From a checkpoint of a small autoregressive pixel model: 194171 training examples.
Rows from block 3 of a small autoregressive pixel model, named by matrix and row number. Rows with one number belong to one neuron. Each number is 500 + 50 x the weight over its row's rms, rounded and kept within 0 to 999. All counts start at 0. Numbers have three digits each.
After each neuron's rows are labels from the 100 images, of 14976, where the neuron reaches its highest value: "responds to" is what is common among them. Only what is clearly more common there than usual is listed. The data: microscope photos of single blood and bone marrow cells. In brackets: how many of the 100, against the usual share in percent.
# fc1: MLP up (model.blocks.3.mlp.fc1.weight, 960x320), inputs 214-319
# fc2: MLP down (model.blocks.3.mlp.fc2.weight, 320x960, transposed), outputs 214-319

fc1.231:506495577427454487520476525397499471436534415533472577430492477558476575542423491393497517510487444457546463547519558476482544551459465558519432497561490499554375418576462571505475490470558524467463476575476489470508568571443383540539531459558453523439517544470481497500505525481545429473523450462365472505479330481489
fc2.231:463501506563491520484452505543495541493542571456442514544452512499570436434550540550501416544556537498444497503444540625475505527469503512479470510548479544533540453353502537439496525470536611500473519535465456522483498514413477485507510544529545513519614539479433521544455593530476588509633457557540542512436389527444
responds to: smear: peripheral blood (100 vs 16.2); cell type: myeloblast (38 vs 1.9)

fc1.332:518493492496466370389423507468506490452687529590464532512588439453456455520445507471513571474443510552433434424438536639541416589473471444445460467516440466615440507541480506404534550439486501491494500536511489478508507545506457513495612450473547525506417493523466557469498529584551472458495442535509522483491374611482
fc2.332:470575486500544514517448432551483465483442442528479494543483479516544519429495508473382440463537550606479549446498476551506470517474446459456528506635457443541586506536503524570491447480493485457534546487485432518489475549483405542613470496429509416508489482518541523517514492520530531512516400493494540507434539494506
responds to: cell type: erythroblast (35 vs 14.3)

fc1.66:485409553474542531512460480518456557399512508604409446490561438585450467493444474403509521517510518483507574553460468524508369526462447509551406402602473413427490493541564494449516494458608535525484465568589566423464481564522508530497451525498458578426555505500442555488568495493467415528549491543444534518484484552435
fc2.66:480556540437504501497494475570518420506450582519471531545518536469541487498550494415507498558560504490454505568530561522555499517472449460551502461516466460537595527461498521508418500512560530488467463551513478453393482573478463510538505492478430541559544401487463516497433489481461589573469396573491520533470449495574
responds to: cell type: artefact (32 vs 9.8)

fc1.743:476407489506516359523549515454463519452536492507466550516548499496431356537460518428561573471512574521533424502577418585524505507567506592379484545436424496562552522460508639414575460526516544444497471581411395528451473507483517563594503497494481512484479492539508453546515424497487434569499459508440569450478471486557
fc2.743:585558550457532564453471462433440424499551494552494520505559547509531481471497580565578468547441461473452653532433596496500434580426523539476432549476489494452544501408516443491474488554477525424484500441582514544556498544485518438600558507540535487489595516450475467513484647548460548426480490535499534567488509505459
responds to: smear: peripheral blood (99 vs 16.2); cell type: segmented neutrophil (81 vs 20)

fc1.37:587510508434487484509435444487527439568508487509475546520575414378552492584499448531483508543502500500567442494479531499505484526455563540479533539453516511666541524435472538498487500483507490533521487548486509538574540504425447549530497509504489550467446455478494463451554505562440470541523556505334509504434487493504
fc2.37:443475444462494436476496467513554512441601535523445533546472587468511465465558489536500487438425544504567505567494562526491500482527491495526441462453438452410497508515504456511598523489519537454544498531523541500509466538524502489504526416533426518547465479586410509499526505517522509523538487559525477547572506595455
responds to: cell type: segmented neutrophil (44 vs 20)

fc1.680:434417475556545500578515511523545506377499660522475575515565453445411445619436502512551552517464455504419563531425476589508470500399543432498535543450357411485527548458522502447506551430503577562474481573580515437544606520498563537500465494511478505447489509551509471491528420519509542480505544588496463557461473468553
fc2.680:565475510524449495459469531479542530567482562485440359428542508471550455576459446461532494496440560477526479509513520415468486434470561509594431485520572535488513507530480476534454518565550477455482515559441545419477478502498448422545538457529369518462567476428464437536529505492545498517369544460416435472549514455500
responds to: cell type: artefact (48 vs 9.8)

fc1.609:523517548487521470509494542418534464442538519543494518545472404560506502517490485412481468556501522513545419571470378597535520560483559535485508447479378482537483483513479612415527523410563492508489450491470458535627459546397464570514412503470498597520429473562475544419539510451430506481491551571528535439507497456616
fc2.609:456582517386527431472549489475567517512502550490494469582435544382454479456504455447559506491538515494513478578506466539553457486450466495484493466512516527561522470483499526520455433416543438473443550534522476490496480522508460515390643472608425531462502491411441533570489526489491558556453483409543557552503510519532
responds to: cell type: eosinophil (77 vs 4.2); smear: peripheral blood (75 vs 16.2)

fc1.706:619499566584383471445430503443481544605518446567494547484569506550462506466493394408522536531517499453496444564460469450527447514426487535488458491530521515497468561506550521456438417541501427477525553482512468467412612523517462552511600483576426525443454522507557506463576461527488476507471561527467543491425518498566
fc2.706:436481476596520507535503489490433550523528566503528485392489474458361454565494485509473518504494584478507504530497418407428489455501521581452597479450469483509453449479398524536422556532518524386549509453575482513537487490514486480548506455551472496467499524483387584516532492490506487481442534439511553537509513464551
responds to: smear: peripheral blood (86 vs 16.2); cell type: myeloblast (27 vs 1.9)

fc1.450:512501558468507479578530503489564549535514458471469573509568435468424450569501469418510510559537491417463515505455453577390388510398464369508468404597426538538384554627512517463435503445529442479420506546516466479532495493439501563472508456497471513526500486438473495473575503530484447548484544570445522432465440471471
fc2.450:502516518519487516586568518480514586469398563502467450466452609514454450500456508506489541492468423451483521441545503508463464478509429551551401499403508542429524516468568487604553482633498493489490499506510563447445490559509484453520440472475491518433514508539463458595556550458563450575530568449473426418505478505544
responds to: cell type: segmented neutrophil (57 vs 20); smear: peripheral blood (45 vs 16.2)

fc1.485:468450518477480450519389490432431583504430528507469467519534484492506609543491410456489462469516518496556430460512467474454638566482422583565483570534449467562495447393503535503571460482515468475469497534599535445563570511489488535514486499540555461488405500618517534450584479442506519469584501519460506459519521510525
fc2.485:552416491495466464480537470440560550341501446663540547516454500462511484451460501450513476556542414489537532539553447594532571532499541589540556478571544549501524494477463534500543496443522467512550522595457481500512511544459477568530492376479382490460451580476514417498485437485431523558484504549533441466518537432487
responds to: smear: peripheral blood (43 vs 16.2); cell type: myeloblast (25 vs 1.9)

fc1.271:440413503528467522557507545493472555533528454508485455467499494491540449473484472503509495489453535552523512547464539610510513540508473441552457385358457605518530492535491506468505543484549531472512487507554514404475491497439502574577425477530400545524507585438445508491424518599512461552407522551522436525521523484463
fc2.271:464483551566476515419540498520560559449508544488475593520535535475464526525521425482531484541480475532422470494516470485427511485509478543458486600633509514415507546445456445596487480476507497446457559569409453447451533482561475497470530439502497483517411541432400550489419513474444501512422442475510522487517539629517
responds to: smear: peripheral blood (55 vs 16.2)

fc1.222:563468525556438488404430525485486535538530478507528526469560400526562505525465466482449518486527533503468609529547436495422480545472527443560554488605565452477530585516406538527452427479430449534537464559594443600624490549530432550474511572560538537443558518556508510523550502434477472579438532472472500467598452462533
fc2.222:532532511390543473617526496465450499511467452556507501482532510488452468487442537498503599496398500417496524492538509443558568507523529490511489514366496458497499544522508472452506527558483468467510426463575526539405550434447504539537449495391466512481522418563564419481486535566546437578581498558452496426468518466538
responds to: cell type: lymphocyte (34 vs 15.3)

fc1.420:475428479522577404574394500542484534491562417549487508397472476554420393523508589503512422492372579525466463434571496541515549559489569502472548467503449457509522476509470551442516417510474526460431535539557455430521475502548486513499511483543360546475554516540587539488496520530557500540471437537501530517560480464456
fc2.420:533458519525405508520407465498555508530556579501549498491486486412485534459490468424423494502595434502565503369472479414539584448507589504466527509619488578457498496528417550562532483466560453611522559536530461485586433514531464567581532567490496477428504473538477423499546495562515456534532555454395523502519466473468
responds to: smear: peripheral blood (53 vs 16.2)

fc1.469:493461544543495517486531502503606479498506468491463492400496432537499509454503485529445513471510480607476442536546501578488463625516536521564520470592419510513467494474408525546505508418472466474434520554541460509527456439497492488519517505513448495379563542577487458466558520501417414501486462479537439480549448504559
fc2.469:434491474503528523445531527536494516401560432524474585522466442508489546489556433548521472533477592502457498512468498534445447531512478460465480520586496464546565548532564513487512445456475481499435413429375473590470538505471457515461576514513597524512401480488490571469475513493535553483509417583526497590470492613519
responds to: cell type: erythroblast (66 vs 14.3)

fc1.286:454446562559503459524471496425519561498524535524573579426543514570481595500524487436473456544515533548503468534522451521461486507397536428452509523548418449474479512467661572473455439579510493415458460473500454494469520586520433504437543535551416486490584484521408540499492521418430421511501529486450451486543533645527
fc2.286:529534501502548423413478498465401548504493506455531403423526504440509572397473496510499495513493551500408528547556524492542485546440451463415554483583595513497435465381418498603423542418477435467519593558450494518447524432547450494512557450481560490517450553512483508474481574544497572512556443500466445420525492551557
responds to: cell type: segmented neutrophil (87 vs 20)

fc1.547:600420490524442507483511520599531484569585423442454494574538445434499561556512454495438460534522548553446536506480534466493496629499468522424386611482531489480582550365485470443504436422491547565486441599493557566506534460463599484524565484515500542450569524444493479397535446484493532503585496440510466412486523512461
fc2.547:482436541571540380487484429467540412476474481446499535506472521493404594526498489452432529547570473501454420514497524585570527486545441574541575428460418527560478488557536505540485502546512583489529475499575345425533505488575503520389498460523423500476532477533547535487583435550482502518578496418530484477464543533547
responds to: cell type: lymphocyte (64 vs 15.3)

fc1.384:528493520518495533526506536448469526519561470431520476520496452571472452473586493538484457543460571495465518461480412537501445557379479549456428414502548518518368457532446535468541503462465534574524514536492567466390413502580475597574452521525489500492473506531567464468446423525517552500502543598528655467530416492560
fc2.384:544471480457446499469399516505574455527498483625477529560495504537565489545515506488445570493537468531478528433427473550518440462526486514636522485517532491492578483518518423451565500472519473460568470493545496523488496509406500528540473503576539475587583515566524506555580530409529461494565533402484576588548496409532
responds to: cell type: band neutrophil (30 vs 5.6)

fc1.727:523524498554372401498478555511524455603552461438439535422507382430556505490474504537503518508539485532532379456455479508512518539538403488568425483555347554513518471483549526441559507500554481517443393582506479548478435397488498513429500570425605497495415505429515472505608484510471508543490528550582514455432552520457
fc2.727:527567542480439476455510397475533519553520474459463458487509555430442511560566439517516500527528554545461471505548496518523484501497458519521489502548419513454504464401509463476485495535546481566539530480403391449517495362465566504481454457539438448378666489408523471481486525463515535471545513424574340520490461532457
responds to: cell type: lymphocyte (38 vs 15.3)

fc1.99:451463512499408527545470432472496553397530527521470490486574467463463526535462457451540540535490512457474462532461489583489403592501509521450513510477419463476510517419520543531555488532421425384547524520651503585516571527445409529489507438536407500433503564419471498469537472464453463429546566566491499494488484609484
fc2.99:508473462401536523499499526500545405517487493517447442503578508495514469482458525438450537507544538498557562480486448488508376633426519550510447585504561477554531468599551497448534526496498457536533526448475547510393486482539541432586468440479536439574519467470455499441395436526572558476545501488483429586502551542439
responds to: smear: peripheral blood (46 vs 16.2); cell type: promyelocyte (27 vs 6.4)

fc1.705:549451449456395509488466507619497526534519557461499439454536543438479503499540520539481496508469532499514565527423449553458494528504463509535541477548482540504352542410488456458449543499494525593463461582551440493468435432493445459545637570523566521583477502432500501473567454417422555507511463518483522461498532622533
fc2.705:560470493581560510376547478546501493500419522471516585524476480500494533518461443542510458556450529541480454443556426595477404427506507499404528572577442534468486508495405418637478538464505465509492588550458595468554421461476474485507418420383514466505456504544463553530494464478491531525492544526532411482561552520541
responds to: cell type: lymphocyte (38 vs 15.3)

fc1.404:552456457472451507499610425432547573498573541485488533550480516571493517521559447497534483485492455577475533469507528518515498542475542505548439469421501499465493466447538457517552526561524507519435529565529456502520471553515486506427528481565483441509443487500502481434454435509436495413528521600474443565509493547529
fc2.404:495587512431534482567539473533391418537388427483449515463472454508381504522543562439418475478465494526459458454447516528545500529531485432454521524411443456511409488529497502506500482517570515523508476447541490513595528443469551500547518432470545480464494479519552464452513505511487498526506422450546549523398527503623
responds to: cell type: band neutrophil (27 vs 5.6)

fc1.715:544480488497453501445436462495478554517634592475526511482540472468460577412505466552456548463516448553461544510423513534513584481528415427505520459605473545485503518531483435501535490418562598478457508635479480537448458468464539571531506496561536492551430533475513506484516493487429524419485460420575501498473462527521
fc2.715:510532484515447417465473556430584538513523533564500397476570529478532570454474520533544572452489492442495528527541483515580516472521561538531651538511520487581491476433481492485566440495536503515489483534483514479555541472507540538493555481486496508558559451481496468525478394431506486475439510459531446451432571446489
responds to: cell type: erythroblast (68 vs 14.3)

fc1.151:531410438510473497454488561530481470583452472515494434410568467497495477543591478476446563415580425539415512453483540511416470545575574572566432503513427416476478465430391410383486476521448512564534542555571435496489475485460477471504509589501518566505520574441507491527552534523517487497447474463406433535530486473593
fc2.151:505484473453494469556495491502450522491509489533597474541333470427502506415521570541499490523547565508562517487544467565599515550450602523468550577583512542519518501489535533464520542471494488441524477502332578546519512518477538451534522461478499508548502449442477506469412549503496534539465555511509397550541516564447
responds to: cell type: lymphocyte (55 vs 15.3); cell type: erythroblast (32 vs 14.3)

fc1.615:466464436489524546493514545526488521484513452383475535571481512466609496523548478461543489468580544490522523495578420501409461527527533541564493443511370456534476585488581574430545448539488508512524515553542530494520496577415555476500526566532497513383448555552369524439467478481421503508545466576502537429508410635554
fc2.615:406470464422476464553553571504495565459532511552463592512288508460498468476478455465498428446473450523479561540563552472477497553550509512477509506509550496455554542635460547505555519459482468518524479514613511514461467440532461577492423451493473481503524495622506534553546446451443419542474554442594457479468517483545
responds to: cell type: band neutrophil (25 vs 5.6)

fc1.177:392473443504523428498539462518475622491501561444454564486517474418531436492521526471544532532505456450531455441499561575564469498504533463455483501438421438575476423528504489385569507459527529527512490537527478486458511476474542498477527424555562436582473617501497400536501351553464493457461398510441433516513539494537
fc2.177:557489563471537464487481503481457437474549451511438452562459513513498478435507560449504522508542531505510510489491513497664579530481458491381497479561483491473462502567444485572462451471503516553516546528537483501417423435479520509511509544526459489530394409510501527545630488537529482436545499448543502507506500501397
responds to: cell type: band neutrophil (27 vs 5.6)

fc1.283:517462466502440452496508513501531458483557449426439514418514542508534471494493472449482570549473476535422564429588506486403552510483566590549473507500471458638464541543424515549495495414503493570527369505574493500489571493542412523525478478490534537497469510484592436510534498514534483536542480432427497487550514483493
fc2.283:541534513546481560434402491482567457500439575445490503472462555502494506528449478446478490497536532522487460467527550535541487536607473541572553529473468497491534552535322439499499390534491552503561591476517398531484513522523448465442552635439505474489578511550473527490510391601494484502499492499585474555494437554557
responds to: smear: peripheral blood (67 vs 16.2)

fc1.7:433503447610534477551504406406447460566481588493487422502514506483490484534485462474475454553428399421501519400533494504581507534476541456520447447576390455520425602523608495516515470559552548505498467502557444436509511565513432467440508437565475460554454498445486502448537323545520599483596505539509489542552554494501
fc2.7:442525467553506438467410492527536482441526469527460448478487508457492433491584560487512532469486535529456551515499593512551552523480476463567565485452471498465558532434524529488474440516518554458478430495493519506577513470519467575511388499394510528534521466395499504587508594465345496445454475486513408463523481477431
responds to: cell type: blast (33 vs 6.1); cell type: promyelocyte (31 vs 6.4)

fc1.499:444486499500512475455561532453520527437503382427415498462579558465488487460471488538576537492467489471533525490465486522497441536509411442488434664553429450508476449448458501490597506433480486479434488562483535497457491539512485504577513457511421517567398508472508483556416514535446464468498557497490450435450487652494
fc2.499:509545592431505499591453476571442418482513485456444412445460496478504473533598537523480522510495511473472495499430482483493581567469457513524485407572534551431590448460503533510382504463549564444512474483571453547487555490449499468539505580477480527530512530461501509484509483556527547466569458596510642622521468520465
responds to: cell type: erythroblast (34 vs 14.3)

fc1.541:431405521549593558562518526519486530574496542444421631526591478474574392541453471499519487504466507465468535463460461556496478528494459431524545525511502526502456530521490495521389580475484544511517416434568526594503568548459472503485500541513452480519429462463440409527512503504477619430534528553421502485507554520575
fc2.541:601486509506412409382446476439587493485567369559495439435459552490551558434566544447461510497524467509570442432466527598490508508561481562543572520496498500528537498495473475549652431548501497497477489498472423550522499484581519531467584441563558513516552528571491407578515443469477472566541482446544452514451454465436
responds to: cell type: promyelocyte (27 vs 6.4)

fc1.145:591451501448457500514442579557618509428500438508445407459598439515481542631503468430492558524523485442555456552540453455432470497468558552564562507493491419523426489530458483543391556492518520523533409581574542466389515528495549455576493479515509590472512475563592455514581529547582459540607517590408518498571465499489
fc2.145:465569493525533539514512566518366531497509549468461462459540448470590524518540507462501599509465586384508509493428601457511483517427458431508607431483474474441462475479469494477470457491519546430519496514567606508355464498447435495478538441533518547591602450445526431468504529469389534573518493489537538460504441438462
responds to: cell type: artefact (26 vs 9.8)

fc1.592:563499415503386406532462512445541577458523519428507482566586479494520512455388572535624425570432490501488528513476523545540484486507514470552426444508499508471527502562562634486574571533537525427467510511429446455448463505502451599552410454473432504494476555511472471512481483468501490529560440652426551470497476467454
fc2.592:523548544546576580523513487510527464500448567423490505576555494522460588490504515437421508455555532549511477434549404501528524483532475465518541546434482547460532481465451540516470496518493525492535533551444456474529493513546450517460529535422458451510510473545531467412482490503455486510447447472521457488442537585563
responds to: cell type: segmented neutrophil (59 vs 20)

fc1.153:404507493532491507597502443432493556450518487510536464541535494550550559454545502405568482517519514433515531545444485485542455568506465541487384488473504505503454412439464557572501612549429481463482509582483498523507586524483565396573475504460486444601420618566472466387488472489535477495478530536458546448535401563602
fc2.153:544502493538488470497546513454506564456429382462516536420529518557490456492514508476532587501526544486491546361591513496558485542537463506493574506447494525532450455419424514488495449561514488476573471470454458539489498445465556611517424507485451480483506436412524456479425548567477513506522478481532486458498466492455
responds to: cell type: promyelocyte (26 vs 6.4)

fc1.568:501467572406533522535531464483547529499474460540420509438454461367438443478529453505560410510493483433478498536519486518453502566494495448525452573530467509576386517534583541534488550461523507515492486502487533505465486651522495475547532498572532531495394500520542520530565349591494516535450452533467462533516418435504
fc2.568:519492465542497566528397504528499468505530491532456480568519449521477356444471508444484534477498498461483525459525547445471493492557489458513499558445529521482508501464499503509486486447467461408476475448548450612515555538619364533536573523460486538461676505431496499555489638572527532515391496495503504470439451459529
responds to: smear: peripheral blood (64 vs 16.2); cell type: segmented neutrophil (50 vs 20)

fc1.481:470502545453481471422439513489392468486491573538453550420520494465508469544466475519626530601467534419448430561480437518459498643461508444494497441646479484476494470486425447473368575344512481414477452501449465479451491515439430464429537553511484599504513496486520480411586461440539568466437556524453550494440482519469
fc2.481:455615480428477540521491488482465544494491581526485510569443526498563505474585504485537538475505482550543506580467499489493486494419565507492404524471553524559521424465492551467457479422450412583437518531471510516508465524570476441531581496570464469586639520383507523515488511451473599492481464551480591565507446538508
responds to: cell type: artefact (42 vs 9.8); smear: peripheral blood (39 vs 16.2)

fc1.215:538474540488491524495504492497550572454586620593527497539550491468553499439448484536521537502614480509571493538504444467497484510488478479506514521559477371545449485573573487387544530382571444485465530544478473573522512473550435549581477541571536514550474500468468530555521523433497444527521483427482378539545510592518
fc2.215:437474464490539501492492442480537515455468491471468527527558527532476501495590486500486483469474508524471444522555479516529507463477583536527588473482510538501478453438524493496489559459475457523546556587429534499502494509475587472506515484445381497547518567561512434465429507484472482537474536540496528467541465530520
responds to: cell type: segmented neutrophil (63 vs 20); smear: peripheral blood (49 vs 16.2)

fc1.542:484353522483466469414546471469521432558649438490498480367473498470524479520538478520489567549515534541444520541535503598433416500469496487585565470450485457569457548456385570412584541445455509459438409439485468552625547595448468572479533520488481528454546498438480455552474549504531506469466479474512587563461465494472
fc2.542:518551539554447427485461461534520391533529494508445541603509450481594515507522464552538526478472460474552459451522523620576532519535458497468460523526427525579538521541538502505483498473480480532430404436499399511516565492531500478485512520559492506570574456521499478497613507460453559516479457517516541516496496546452
responds to: cell type: proerythroblast (32 vs 1.5)